Rows from block 4, named by matrix and row number. Each number is 128 + 24 x the weight over its row's rms, rounded and kept within 0 to 255. All counts start at 0. Numbers have three digits each. After the name is the row's rms in percent of the matrix's.
# emb: conditioning projection (model.mid.0.emb.weight, 512x256), inputs 128-255
emb.53 032:125140113168145109122087137114118099123151130116150140073164130159080137120100155110084125095122086168127115149115128153121154136140138099148106098129094131141146114132121138104102108131127125140122140129149099111148151092116131137141086142126154116165121160129141131121129112225138103130157101123103132143126134085138134148107062154117160151140104145143132124126138158101113163119140
emb.54 071:108075155122125222138146139089098103123099188110074122125138139145127142133127127096091161166140108124116124108107077107122096100129140127107135134113082090145123084157125121091133153119113084103111152084064142140106086098095134115128140140149122121105121118150098099095101083154133128109128091124131116123118116135119158139127145111129145132135126146117080095133088097152102108125119
emb.55 008:124110089163120148177105122123163087105160148117094114140130147099128128114131093158117125074132081207139151107136139131158130116148157138116125124142115133114126126134102116109129138141146116118103144127104109114121139111137119142117108135144107113133139113114135122102126158107074110111137120129158085130123155134148145128120112166135140124096149164106129116065158151143143111151124
emb.56 251:122125124108120155099138120131144107135191191122111131147135175114128142154125122094130142132126069101093157208158174127165104130116086142222141123136197142110125111138103131154131164131144105117123105135173179104129157108125110114066159162135130109103100152110126115109134113190133098132138116124075145106139179152116138085091124121086100136110128103111142112118129107116080133116160
emb.57 026:117070151095086123093137131125124156146154168161121106092177115098140139099133108159102161127125175103117175098155134146108126123145122104194129106170121113144135132114138149143132174107146116122128106121113161122112131120129120141136138108111172148103160159141110155124105131194117132112144147133112156118141169092143098161166090125123114184153160137118112099115114141102101137119120
emb.58 024:138102105121123173132151079133154105162117096140155118148159119140075126143099123196144157139129111121101136131138120147117156139121121106085160109120153175147127132122122121105136154093146124110090151134063111144130099114137101138140153129121143137104129124139114151118124101097175100079151151159116122118158076092154134138175184133161093132118111120148099129130143157111107143135160
emb.59 035:106118137108146112132109137134131127127139148118120114096127100119089102142124134133146115096127136135096133190135133135123112149080086136143099141163157103101112145103107080156105076122118136105123113168182078118128140127098172085120143089154124138159114145116120148130122108073110113116157106100146112145120173105089104109097089095106127105118130152130109146117128167118118141143121
emb.60 010:157131138093123143107146155114122144115140137134146114106077166117129116125118132168160126161101167146113129194137104100164109137152113113107155163138086171160129137112117147155119088081125140146074129100094165138139126129171143098112152113144140129130113119145147139100136108197136115131117113117101100122128179102095134134144145110107137127108100122129135141107125110089102114081147
emb.61 256:090141088113143086146081123111119079100183093125132088070117126164118145138140121142123110124108089179087092132127216133124145106129084092135121107115227112124130124132111155118116121139116097108110096105255155086091121117127132128108127137139115112141145124131141116099139115156129124112145125125120140148112131113111119118102116112136119149128111127108106094118111157115131128119117
emb.62 119:113130124105134158102128153116092106104097171112157111192113149150151099140133136159151128146147120147187111147117081106175103173100100139114130124119053138170124100113121101101131139116118155158127131150035209157125120175173142119075126138117116139090094093128079135139156133134119130130125105125133132137159099117077129118105132112146141163136117135141149087125150126126144117137139
emb.63 222:140111136117153098112079117136108102103118115102133091093110173115092143145123148145112140122109163129084107132180108098144155136162118121101133143149129135123114155164114136101145085134114111126144102108167102132141158083137124137123118129117133173071121154138116126114122135176145142094146136096127142082117175142117127137195169142110163145115146133125130118137099071112102153141125
emb.64 032:079145137135152160124195118137134185122162099129121129156131146166134098161125058151153139187136110141129136111103123132100161106123128112168118115130101120140122158120116116152120108133179132140157103147132180117121114175136180156130128139113115133124115137112122101115108154136153152132156102099167156142114140122177160116144152125112120141111105158130109100110095127118140130180129
emb.65 066:091155151103109154153175122140181166100120200146113150151125132115137113122114137064142114175116148164140160163119085127160125125122133134216094114131053161120135128133119098108122127168126120148133147117027168086123153083136170153146125148150119139160146118109107124153146111162129117120127113106146159124121166146158114176136105129105102116126137131134147139114134159128115112098139
emb.66 018:129107127143131106134130129158113142117072127125110112122135147121112092138138130146127168157116123133096123200095136134121142117118119137144132138157164130155092139173140141204129105130141151132119143170101141152124134085118127128188107103136122173097136089131148123094114114139142111130135149106107123114144145145100159183161160130132131149121123096100158135102120125126110115122124
emb.67 428:126126130109159104122119147115080025134126045121154080121136101124121128131135120118131104107122139119078089190141082121121098132120144157122094154099167142153105134123141089128116146137075142110139096104189177138128132128106113126171105126082113113067123103118136131099141110165144139131134112136117111101134119124195134037128132140106116128124111123108134146145154115108108136157093
emb.68 284:132141118131120125129090116128149083108175165134114045075152110110118137103101129069114109109113102128122162119106114155122140138119103132048138105128079107099141100113131121142108150162118113147119128141167124120092149096129145113116118118122149145115145143125110091140112122170116108103117102088134134108120150126158123058077086103124125140132129137128147133110121122107100114113090
emb.69 124:154109145142090121130115102099116158101102170114092150022112110106106144137131079141146131113149101109109122151128089129116117133100168151169121137149070140088109115134113129109145107132119098126139151125092147109121141134115111135155155129165120120138100128109125125135093155100125149100137099117139129131084143128112120144119160140126143137152114161109127105124131132134096111125119
emb.70 022:152137095131095119098151126110135106120121158127139157187096139088101116136137111123134125127123130196102121096129142132126149071115149103116141130151137130120127126097120146149160104130137142128103149145127198134100129097135130132152138118210128128130122136112144104087122150161116123154127150154110149108123144149112139122119127135090160142071107107149132141084077120122121123152103
emb.71 017:146101146174110122160132103185161186128151167157119106083142171124148124140113129095108148155122104112109151173098117103158162148139179114137101070131085123113154143154109101100139137124127126146101194143093105125115127099140133120134080134132176145127112088100124126111120163196119115126142125105134131112127173148175115129155134145106105126122101146157103111126166144141115096119162
emb.72 015:141153150128150142130173110081132120102076155130108142059117085134142109096128124087151153193132119111096113154124144130156104092133077130142100136130126142095144128150109152110148104143123138102148125127104117127137140146090112101084123132143147144146147083107120147138128117157152166120126108135122115165152122171052131167168137110136135129122142159075092074147121137134086162140119
emb.73 008:161103110146112135141138150111149117117081130111140112111129115149094147101137126118141133139133100167115124135093117123140136140081114109178122128109127109101128151168071144137153102112127135177101138133113133118135151138132130144174096097061168161104131125092111120098095109160137135122143151151111073136116026153135112132104113122135131122121163165120101131133091115125128105165136
emb.74 013:136128182121121158113115147144111117148102067084119115127145107145144145130164144160129160119149089147090140159141141119098147103159114144120120133133111151156076147130141098116123137097122119143148135131122102141145087117171121115142148144177136105097145121128133141107128144107124112107139157133086171129133088169182126148160181132110137139121129096137120112156160129134108140117179
emb.75 268:102114168121134119112154141122099149118092138130131192139128089109131142151124125106124144120087184159094114126129093139128132122145075103087119136099093162168133138130133116153115130104119127110138117107041125107123129141136124104115129119129134128078159113157128145120127127144146144123134111146133144131141152128191147141182116097115138158129149138099143145144136140093081117120123
emb.76 332:132147109128128127140138141144145130136079192157119106151108174113123136121124123129140143166127112110082125168142095144131130090141128113078185123103091120135139122130127162120147103119164102103107172124047077137130123136151109082114136130149118103106126134121120123125116122142092093130124132122119120131127097136174124112083100109134101099129121103124129125128092103140148145105159
emb.77 013:122108152126084151112127134105109090123173135112132077074114100135118130076135110130134146128140122115123116132110144128118099153115112157129092129125112162160124119156100123117136174079114160116142126113180120111120120181173125134109121094172097109109141151095130177120117107118167112126143111134144086155141145183176134074143131102139077168168112115127093098125123159134095134142157
emb.78 008:126161119155144130148113140139149120099165158143139137110103108087130125124139128094076132154104167113115109191133107136124132120116155119146162094082095084108131105141129129148080130114086138176124140118129182113111105153124096117162097105130139134158127091133106114123115139165096118124110113137112130145118154113142139169140107131140131167137172120140138136094101165133169092123118
emb.79 024:135130103132137154182117164151106107116168115143155090146113158143147149138110139154144119161141131133123148100117101099153113139122160113148132142118135101140116101111119087148146125145116107112128128115129080138142176150099131078141109127178124133162134116100110129142147070148090163163099126155112101114110090156182121174118138138129119092090164114123139115142128154174132108129128
emb.80 091:130140087173126140154130118097135153143141186104086118184140122151116133094106126109075110093125129138185132144115168183124117147146140104095140099169122101125144115091111161121127188134140090168076155144120209131144124133126136170126120108102115128114130125133121112147151148185123173126125117119134133105116159111110140081144101104147162122129122157129149144140115149101146099119127
emb.81 012:138117128131105078112103123147175099096075098128098138095109149116136152148150110143128126179132144120113174152134100127142094164124175168105080167107142130133125103097089145157151113127094120132179172126074156124148144100112116158139145110104154120190123154104104130139127136177079134146131155120144122123098159156093133085126109141109145108113083143164132134085117129141139094140109
emb.82 133:152101163135133175154111099111131103104171134153105100044112129128122146109113130089122168158099075139094122146116112113141113107127131124112115100075100109099179140134109130098118150129096091112130142107174206139105096166094086138118120130193150113127135100122111091090089102102131092090097091109118085117124168139124113141099112129133118151135135144098133096094099114095087129130083
emb.83 287:115115104108116115142087126112120078111081089130121127048108137129109131154119118113134127128139098103067128146119102111133119121105123115060081136110118142113113155125103083110139121120122117124149086118126139076112138139120119131110119135107132105041112109090118126105108112150137121127125118133101122099097115151127112112127135135107121139119104111105087131122144115121091114113091
emb.84 024:110126170110109131121127143139113185097110137150102091118130134107157107129105108090115153084173129146137150231117126115150122136103129130085117112121126124133118106114145099144128109111089108144089119131110139148129107156164177153113115143099109112174143108104169124161132132166119132081159098156110173086109126108104141104106158144126149149094148117114116119133154142095113148106167
emb.85 082:125130128105140117145129122124136087108181150128110079143092161093133139125156174101130119117128119152103123189119122120143106077097095118176132133126149121176123122109142128129136136131117101137121124167192086127099122107126156126095166136091134102118162133125132110106123113162124107149147128116150149097109159154147143086088119109098138130106120125122114101136132142100114107156145
emb.86 056:103118094090101148106126122142112100115194154136116091170125132167107130140125117119137147179116117118104152127167140173142142131116130152229151136118129133121145115149121089148171149070119129154158122163158158143124112142172107144134166125167125104119127137091146138134157099136141135124134115126120128104118164141139176126153115151131115146125109151107123167155115125152089126123129
emb.87 122:122166143126110194140172115087163102114080090101095077123116164114085146116103125100118145143122144108117121149120090140096123127131125151112104130159099107133153125165131140143119147135104117132128131134043223124126126105125148131091126153152126122161120137128156121124102118090132150135155139147115132120104090085099113135139098124123137157113136107145102122101097152098150127089113
emb.88 017:162125141088127083125111125115144127158158137137118154092168116095124132150130114165142115073124072151112136139109112133121125118116143115149083142143128155129123102132129146133149189138142083119131171152138095067133190129103138110122134151055133118115154156131108134141097111169133114159124095119136112116115133144121145144116128156116140104088161143142125131124094125114112114122145
emb.89 013:152142168128138151119146121179095092126133064162104142173101116081142154150128115159098135162196129120093143145126116145139099120148108141081156122094138106108118123160109134144116129122116165140131130149133160120119129114137151157095136105135149110146126103114132105123068133139120094153158115154121158160126122178134129132125124117149119138144103150131126143105102140131140123107150
emb.90 009:146115130115127135134175123140126119130097147101104116195114152125127101109145150109136111125154125098116083201138113168112110128122122141094099067152090096142118103140094133134086142161106140165146163132116128126146108154068135119104081152132163157160068147117129125136141110138099144122144109114145128119126148147126138099116119121145132134135173149142131137165117141095131107108142
emb.91 009:120123126117118173131159151162121117147092131122104132090137094122120175126140113098125116139114190123152122079129074139146115120110133126164146139082113141191121112132086156151146114129117172145138145116070126130105087149119126138129101114186132117104107154121162163120103143121157152163128075169111121118116148143172090131071157101143122189150132114115131142126114105123105118102103
emb.92 039:116127121135146121143126130107115058132162114110110095076117094152113133111123116086103098144111078134127105149098146108103100134138107128141124117144131095131111110126138159078094137143149095145127114122220113113149105120097101097095083136193120110087140102128131114131085119079137124142135125065136116124123106114104126142169123107136122112131131158131140147128127141138167127097128
emb.93 021:166116125104116127152121126128127127135109164121127100096106116077141116122149124131175091183164116187115126127102093113110130103097132125128126165117061135110127116158124107132133145127108150125128099146037079130144114106106126144186091127124134114159102116103148124117160110146117139113106151135145146123092100150176108102125124149101123140115099090124132142125103108170113122115126
emb.94 048:137143129135105088094160143104117164160070110109115150142162115133123119101138127118164130112146137100117130149149091113153114142081093122169084140124094153142101125088122141131099126112096123132124158122101092112122123121147160120098122123077117160086137122136128126103156125078105144128161132149132107071125125119163140088140157113125130129101125077141092151151144150068089096154076
emb.95 032:153100125130122173118113111121145085153134140146122137117095154126115116129078125141103123135141071113102088141130125139163169142123102085148130085129109133122138094124075159135146153133142128100147115125172120134146132158099116103125120150148172131172094114109112145088151112148124158099143106105116089112161064121092126073125125145121121115109104109121105119132163094140122152121115
emb.96 022:151114148158148137116124097148131132137135116131153183105154125145108124098106106144123180150124105159092130179136156154123107143140135100142110134144146086134158098114118154117169112160111107129108127155186080093117161129111108158132142093146166138068124130102093134127105121150157141109118150116112099136121108136136119069148133149104122124127113184093113138108106147157113117113162
emb.97 016:118141141145135110143130101151098134141103157143096141123111134155094148131123100117154128116128084134072112136112174151142076149125157138116071127138212139177115189132126141122124139120108096135115148122159123125131131104097162108142139113162126151151146131132078122125126145092124115125122088069103155173111156129133122125150140136122126127091101130146146175145128137089147150103142
emb.98 007:131151128134156082138119099162116076098121111115126120138130110100141127094131112123136164143106106110085142138163165124122134147130145112155132139101194115125117187127108126109114116117136127126150120151177174144096169094097108104123102111136106158087156158121122167131103125174125162141164145178131114131110142138125117098141154173114140154112136143112113103129091127119130140104165
emb.99 274:089139153114119087130070120108117078119162117140109065087135103124112149143123102070137112080115129124105136091125101122097158109129125087150115117132110138130103139093126118121102131106139138150130121120147174112094118084131137115101133108190105148129113108129131151140122162124113135133132144124148127159106159104091094086180124101133126127085122129119134137122106137167151112143136
emb.100 023:111159145115138145153103171135117110148138110129114100135109120146112091081101109168137127133145127143169094140126108118125101148107100137110137133112061077106099131130107105100116124136073112112135136158131149164155116206123144104149139119134137104176105113099143097135106095147113126124142090103096125099140092160124118140125123091143105128119134102124145122183116164130129161119125
emb.101 051:151104088159126118120134123113102139114120157142139119174159116131139122114111114165143136143141098133135119228127105092119117153119075110102135139087067095164143094102123114146127108109109148118139121078062176175154122156121137125131108110118160155182105105100115133112168105115124132142144118142141121118144141158158155189056100111092113140122136130110102111108106100103102140125114
emb.102 021:116109157127119147149142117133126141118127132159135095105143160106111138151106108167149149149107169102108115120126091063137161097122113145164161120125117135115101158113120135144148145094136157157132128184149075083097146096122113117161173149166149106162110136119105133092132123119163106126098133125124126086131120117183126153120146152119099093112096140106135123148148110136112119101151
emb.103 009:105149126163108122118095131132067152144136131144120092095139120120115094110111114114146096149090110184113099103120164111158093101110103190149132137129151119127146160136129170152127121134135124108136121106195113135136157136157095127119164137139133090156080122131152122103124135087096111108150097161114165103124134135103117111124131128110124129147161106155125151129138150109134161135130