A small class-conditioned image diffusion model, trained from scratch.
Training: muon at rate 0.0076, batches of 512.
Rows from block 7 of a small class-conditioned image diffusion model, named by matrix and row number. Rows with one number belong to one channel. Each number is 128 + 24 x the weight over its row's rms, rounded and kept within 0 to 255. All counts start at 0.
After each channel's rows are labels from the 100 images, of 14848 (inputs lightly noised), where the channel reaches its highest value: "responds to" is what is common among them; "patch colour" is the nearest of a few named colours to the mean colour under the peak. Only what is clearly more common there than usual is listed. The data: capsule endoscopy frames (Kvasir-Capsule). In brackets: how many of the 100.
# convs0: first 3x3 conv (model.decb.0.0.convs.0.weight, 192x384x3x3, each kernel summed), inputs 0-54
# convs1: second 3x3 conv (model.decb.0.0.convs.1.weight, 192x192x3x3, transposed, each kernel summed), outputs 0-63

convs0.168 [167 118 136 140 181 181 131  87 157  37 108 138 147 146 177 138 127  64 103  86  95 155 142  97 161 102 127 116 115 135  75 179 127 144  95 106  80  84  63 102  47 120 166 119 136 141 140  89 146 162 168 118 110 255 160]
convs1.168 [142 129 117 139 127 153 182 157 159 125  97 150 151 129 132 132 148 151 124 171 150 162 144 116 119 106 129 129 116 103 119 104 122 170 155 158 172 123 144 107 142 140  80 168 142  98 167  94 176 112 102 148 111 159 164 150 110 128 120 105 162 104 126 137]
responds to: finding: angiectasia (56)
patch colour: orange (32)

convs0.79 [176 153 101 125 130 168 104 141 127 116  80 167 108 128 142 119 152 138 171 177 131 103 205 148 179  72 116  56 127  89 101 144 190 206  91  64  80 123 148  77  88 115 160 172 154  68 109  56  93 152 105 105  96 115 136]
convs1.79 [ 80 128 119 115 140  81 101  99 147 126  87  99 103 117 134 114 127 143 138 153 140 118  74  93 130 131 147 129 152 132 119 122 157 105 125 152  98  76 107 117 116 132 133 109 123 132 112 118 114 130 114 135  83  98 124 143 144 114 122 139 121 170 129 129]
responds to: finding: angiectasia (100)
patch colour: orange (35)

convs0.96 [112  90 122 127 129 146 135 121 103 169  79  90 158 131 100  68 164  79 100 158 116 176 130  53  67 157 115 146 150  88  61  98 119  72 176  75 149 179 111 177 162 152  95 181 147 109  82 132 129 162 119 128 165  77  99]
convs1.96 [ 76 129 152 102 150 124 110 130  97 127 161  71 119  83 160 135 132 129 163 129 168 148 152 105 149 145 150 118  97 136 128 143 160 132 133 129 107 148 109 109 122 134 146  81  89 125 127 111 137 128 141  94  88 139 106 155 139 128 116 110 101 179  75 116]
responds to: finding: reduced mucosal view (64)
patch colour: orange (35)

convs0.116 [ 94 168 176  96  84 112  92 127 140 111 110 152 109 101  42 102 172 118 156 125 116 144 103 169 105 160 116  99 110  88 158 108 129 139 131  90  98 119 108 100 109 122  99 142  78 112 130 135 128 106  31 126 160  93 141]
convs1.116 [122 152 154 128 137 112 141 114 155 109  98 113 139 112 142 140  98 135  93 129 111 112 158 123 154  89 166 111 102 104 124 147 154 135 127 123 149 135 159  94  78 120 123 147 126  69 112 145  91 118 115 129  99 116 130 112 115 116 137 136  98 149 149 135]
responds to: finding: pylorus (71); finding: lymphangiectasia (25)
patch colour: grey (34); pink (32)

convs0.17 [136 202 129 146 117 197 179 106 180 144 112  65 130 106  82 135 191  82 109  97 108 145 108 106  99 119 101 108  84 172 173  82 160  86  61  69 159  68  90 109 101 120 144 174  82 150 123 100 152 142 109 135  74 111 104]
convs1.17 [136 121 147 131 104 105 115 103 178 121 121 147 124 108 136 131 177  91 109 122 131 185 110 123 115 113  75 143 138 126 167 177 114 183 102 107 148 101 105 164 153 134 114 141 141 137 130 140 139 137 117 116 199 137 117 153 151 147 119 172 121 102 132 138]
responds to: finding: angiectasia (35); finding: foreign body (25)
patch colour: black (89)

convs0.26 [121  95 105 145 121 144 170 130 107 106 160 194 103 140 126 138 173 165  97 147 115 101 129 159 121 141 127 178 182 161 104 160  85 134 118 125 144 121 176 189 115 112 141 157 182  96 128 122  93 161 172 146 110  66 187]
convs1.26 [112 143 107 121 125 163 104 144 126 112 132 130 137 106 118  82 133 150 137 150 104  99 148 156 116 151  75 151 134 146 110 120 113 185 100 149  99 143 159 111 152 127 118 112  99 125 129 127  97 175  90 129 111 132  77 100 136 126 152 114 132 101 116 139]
responds to: finding: blood fresh (100)
patch colour: pink (29)

convs0.40 [176 137  97 156  85 100 107 176 136 133  84 106 165 105 126 152 134 159 166 126 135  87  71 177 113 149  83 158 156 155 149  72 117  95 159 143 105 108 115 148  93 124 110 109  64 184  83  99 143  33 134  71 171 165  93]
convs1.40 [134 101 152 137 157 138 164 145 141 146  95 112 116 147 146  90 149 111 110  64 147 111 144  95  86 107  98 117 134 126 103 114  92 142 131 118 104 131 135 165 147 130 117 114  96  92  97 136  91 137 127 112  88 106 117 113 128 157 103 140 118 158 143 111]
responds to: finding: ulcer (94)
patch colour: grey (44)

convs0.83 [195  78 118 208 169 148 162 145 144 191 190 109 137 127 165 112 121 153 157  76 101 135 152 146 151 209 114 104 110 179 153 113  91 154 183 128 140 142 164 148 148 123 108  99 137 123 124 123 102  76  93 114 159 181 164]
convs1.83 [117 147 114  97 132 122 146 123 151 108 164 124 121 148 127 147 100 147 121 117 149 164  85 159 132 148 158 134 109  94 134 101 137 131  99 133 154 140 129  91 155  56 107 132 166  72 118 127 101 102 116 129 164 157 137 189 107 143  84 123 155 103 125 105]
responds to: finding: ulcer (100)
patch colour: grey (42)

convs0.107 [117 132 152 139 132 151 142 115 138  98 168 101 116 110  45 183 194 146 116 115 130 140  98 154 161 100 165 133 118  27 192 157  82 166  88  88 133 128 119 110 108  72 129  98 134 148 141 141 109 142 175 121 131 143 139]
convs1.107 [129 125 121 126 101 111 166 113 121 114 117 129 139 158 112 151 144 113 179 113 141 116 105 104 170 131 146 126 131 124 140 153 132 126 131 144 132 106 152 108  72 149 136 117 108 165 105 139  86 158 106 158 114 110  71 110 118  83 114 133 129 141 138 114]
responds to: finding: ulcer (70); finding: angiectasia (30)
patch colour: orange (30)

convs0.182 [140 104 140 172 131 109  83 100 174 147 231 181  68  97 167 158 130 114 173 142 153 146 153  62 119  77 145 123  88 149  95 144 118 139 134 126 114 138 155 139  62 132 107 106 132 141  80  74  94  95 114  70 136 136 152]
convs1.182 [ 93 107  97 140 110 116 179 155 151 152 108 118 168 137 127 102 102 131 173 103 144 126 132 111  97 112 153 103 145  81 141 132 121 128  74 128 146 106 122 167 122  81 178 179 117  64 121 112 166  96 140 132 151  98 147 117 141 148 117  94 103 153 135  88]
responds to: finding: lymphangiectasia (25)
patch colour: orange (30)

convs0.136 [ 75  85 106  59 123  98 138 102 157 165 112  93 102 136 149 144 129  91 197 113 130 146 114 141 125 116 113 121 189  84 154 135 161  93 129 110 160 126 198 133 156 119 147 120 150 141 142 108 134 123 128 140 192 160  94]
convs1.136 [160 150 141 144 163 106 123 133 109 143 181 156 144 119 130 128 177 115 147 126 134 138 113 134 124 154 131 144 126 128 146  96 119 135 126  81 117 140 138 117 128  95 139 117 107 132 104  95 138 148 130 138 119 100 186 144 105 154 144 123 118 110 133 166]
responds to: finding: angiectasia (100)
patch colour: orange (50)

convs0.28 [108  79 117 120 104 117 130  58 140 170 116 136 124 129  91 129 106 140 107 151 123 185 174 174 105 150 135 122 184 148 139 131 136 120 120 102 137 151 135 132 184  79 150  64 106 109 130 108  99 182 150 133 144 176 187]
convs1.28 [ 89 136 136 112 106 178 138 146 133 102 112 114 144 111 114  91 116 152 126 131 109 118 146 138  89 120 114 134 127 124 110 127  96 147  66 147 124 148 151 128 129 114 109  99 135 128 115 119 123 112 101 109 128 137 139 103 157 129 107 131 162 124 141 154]
responds to: finding: lymphangiectasia (100)
patch colour: orange (29)

convs0.77 [ 82 114 121  92 133 167 116 169 100 237  69 146 105 111  93  62 143 133 145  98 114 126 121 131 110 112 105 109 108  84 121 144 139  95  97 130 111 163 126  92  96 134 101 160 155 182 141 121 147  99 119 162  41 173 154]
convs1.77 [ 79 127 170 177 157 123 137 114 134 132 136 179 101 131 149 131 144 121 135  76  94 141 129 138 107 139 137 119 118  92 137 115 128 108 136 118 114  95 103 131 154 106 121 121 147 107 133 112 120 149 126 139 112 157 130  84 101 143 140 145 127 102 154 141]
responds to: finding: erythema (28); finding: erosion (26)
patch colour: grey (53)

convs0.55 [ 99  88 173  99 141 116 137 165 113 130 153 171 142 124 141 106 115 200 123 208  65 157 171 126  97 103 136 110 125 143 181 153  65 142  96 155 140  95 143 140 129 130 122 209  98 142 114  75 148 142 162  94 156 110 199]
convs1.55 [127 156 117 139 168  96 114 112 126 143 132 118  99 161 103 111 121 134 149 116  91 130 146 111  83  81 116 116 139 127 159  98  85 158 126 126 133 136 119 134 125 178 162  80 141 119 181 108 115 112 129 127 157 137 122 102 139 100 107 133 117 142 120 119]
responds to: finding: angiectasia (46)
patch colour: orange (29)

convs0.189 [194 111 153 110 197 139 134 149 144  81 157 124  90 157 121 154 153 105 109 129 132 122  57 129 150 128 130 104 123 104 148 145 106 158 164 179 134 121 116 151 135 138 144 136 142 149 195  76  95 164 154 151 207 226 101]
convs1.189 [138  88 136  89 106 122 161 122 103  93 133 124 148 107 152 125 139 112  92 137 197 155 157 150 125 133 136  87  90 130 140 126 105 110 130 129 124 130 100 130 120 153 121 177 142 162 166 145 120 140 134 156 151  96 134 141 141 156 145 144 120 152 144 147]
responds to: finding: ileocecal valve (94)
patch colour: grey (52)

convs0.92 [112 142 123 159  76 127 181 168 107 123 125 168  86 123 176 118 120 146 182 222 169 141 113  68 105 120 109 146 117 167 112 160  86 107 114 190 204 160 141 159  43 116 140 139 100 106 110 138 101 125 102 138 171 101 126]
convs1.92 [176  67  84 110 160 108 167 137 120 155  84 106 133 125 103 150 158 118 182 149 149 107 120 165 110 142 132 138 111 170 114  85 115 112 157 133 132 120 130 123 113  69 137 137 137 106 115 147 168 138 114 165 131  95 158 109 103 113 142 146 149 146 139 121]
responds to: finding: ulcer (56); finding: reduced mucosal view (28)
patch colour: orange (32)

convs0.111 [181 112 147 146  98 135 131  71 123 169  70  77 189 109 161 139 211 172  82 127 107 101 123 159 181 169 103 124  88 128 172  91 132 123 119 118 122  95 156 177 128 166 112 145 153 111 131 123 104 115  56 117  60 104 124]
convs1.111 [146 133 128 113 163 141  69 108 117 166 103 194 107 148 102 151 103 148 105 117 107 140 103  99 125 146 112 107 155 150 133 108 103 105 103 112 176 150 169  90 129 126 186 133 119 128 120 101 124 120  98 109 116 109 189 143 162 118 111 153 132 151 126 119]
responds to: finding: blood fresh (54); finding: ileocecal valve (36)
patch colour: black (50)

convs0.110 [135  73  40  98 137 146  86 102 139 164 148 206  94 152 144 158 166 155  97 136 173 105 149 139 113  78 170 135  69 148  85 130 109 118  89  95 191 131 140 116 148 145 154  74 114 159 153 179  87 117 170 140 145 137  86]
convs1.110 [ 83  65  93  98 149 128 107 128 126 132 142 143 122 129 129 108 107  95 153  99  91 136 130 138 122 141 174 122 102 159 128 108 112 122 154 117 162  98 139 141 148 103 115  71 134 126  85  81 135 143 128 150 145 158 116 167  83 143 162 135 110 138 115 172]
responds to: finding: blood fresh (85)
patch colour: grey (25)

convs0.120 [ 88 110 104 167  87 146 105 116 101 142 122 113 155  90  94 109  93 107  85 106 141 139 159 156 103 115 115 105 145 106 137 124 145 106 129 140 111 104 138 159 106 124 110 103 208 101 120 155 164 135 198  99 145 135 182]
convs1.120 [139 135 138 144 110 114 121 115 109 150  77 129 150 186 135 113 147 139 130 119 121 141 117 100 175 183 142 149 145 104 132 100 138 161 115  94 124 132 112 100  98  96 150 147 126 128 134 129 136 148  84 124 126 133  89 127 145 146  85 121 115 128  99 115]
responds to: finding: blood fresh (77)
patch colour: orange (33)

convs0.141 [140 137 131 112 146 155 169 148 131 161 177 162 186 171 156  75 122 139 179 162 168 117 141 137 134  97 130 177  69 150 108 133 100 198 138 155 255 121  79 138 135 150 113 190  97 117 108  93 162 127 103  91 148 211 114]
convs1.141 [179 104 136  77 124 140 145 125 109  99  86 141  74 141 137 145 144 126 154 136 141  99 124 166 127 100 136 133 137 109 114 116 144 135 152 142 116 114 123 117 130 117 127 129 137 127 136 154 156  99 155 155 122 130 124 100 158 141 111 154 127 123 144 129]
responds to: finding: foreign body (100)
patch colour: orange (49)

convs0.93 [114 109 143  83 131 102 168 186 155 132 122 101 106 105  72  97  97 114  77 158  87 115 139 106 101 137 169 148  77 103 119 148 106 153  68 197 129 135  79 116  64 152 103  80 138 150 116 173 138 103 125  79 127 197  96]
convs1.93 [104 144 117 166 106 143 146 156  65  96 167 104 104 152 136 144 134 103 130  97  85  90 136 128 142 109 124 142 174 103 122 143  94 111 132 105 129  87 117 136 116 135 111 139 138 134 141 141 119 123 130 125 115 166 125 157  94 120 103 113 189  99 129  67]
responds to: finding: ileocecal valve (72)
patch colour: orange (32)

convs0.126 [141 157 134 150 150 109 197 129 117  77 182 164 117 184  95  98  73 187 159 173  59  78 105 110 159 140 137  97 122 137 142 108 140 124 196 129 213 188 107 107 139 142 151 154  90 122 100 114  71 123 154 119 168 122 158]
convs1.126 [117 100  95 121 137 153 136 109 131 126 106  88 117 189  98 119 118 175 119 101  91  87  60 131 156 148 129  89 143 101 113 122 107 143 129 118 113 104 123 121 102  66  90 120 127 126 120 111 137 102 139  95 127 128 158 149 129 124 133 156 120 119 123 135]
responds to: finding: foreign body (76)
patch colour: orange (86)

convs0.47 [134  99 118 123 140 119 135 197 127  69 107  96 120 155 163 170 157 144 177  98 142 119 129 197 180 134 107  87 174 122 163 127 153 218 116  85 156 110 163 101 165 131 238 170  88 120 187  91 134  95 135 111  95 134 113]
convs1.47 [122 155  96 139 126 114  96 152 138 128 136 134  65 117 140 146 100 117  98 109 167 152 132 108 138 109 166 111 145 107 126 123 138 125 118 139 164 153 138  90 110  94 119 103 129 100 168 128  90 142 149 142 119 105 148 112  87 130 142 123 110 152 125  78]
responds to: finding: angiectasia (92)
patch colour: orange (33)

convs0.53 [117  76 120 135 120 138 110 147 102 146  80 124 138 158 175  95 178  98 162 106  92 120 132 175 130  53 114 139 144  90  59 148  69 121  95 143 133  94 237 102 144 129 132  95 141 148 135 100 156 152 245 146 123 192 106]
convs1.53 [131 113 175 127  75  90 155 115 115 110 184 115 153  94 118 137 112 105 121  91 141 144 134 135 154 112 141 150  86  97 116 112 144 161 118 119 131 113 144 121 109 151 118 110 137 119 148 143 122 124 137  84 151 127 139 128 147 157 104 147 105 111 113 158]
responds to: finding: reduced mucosal view (100)
patch colour: orange (35)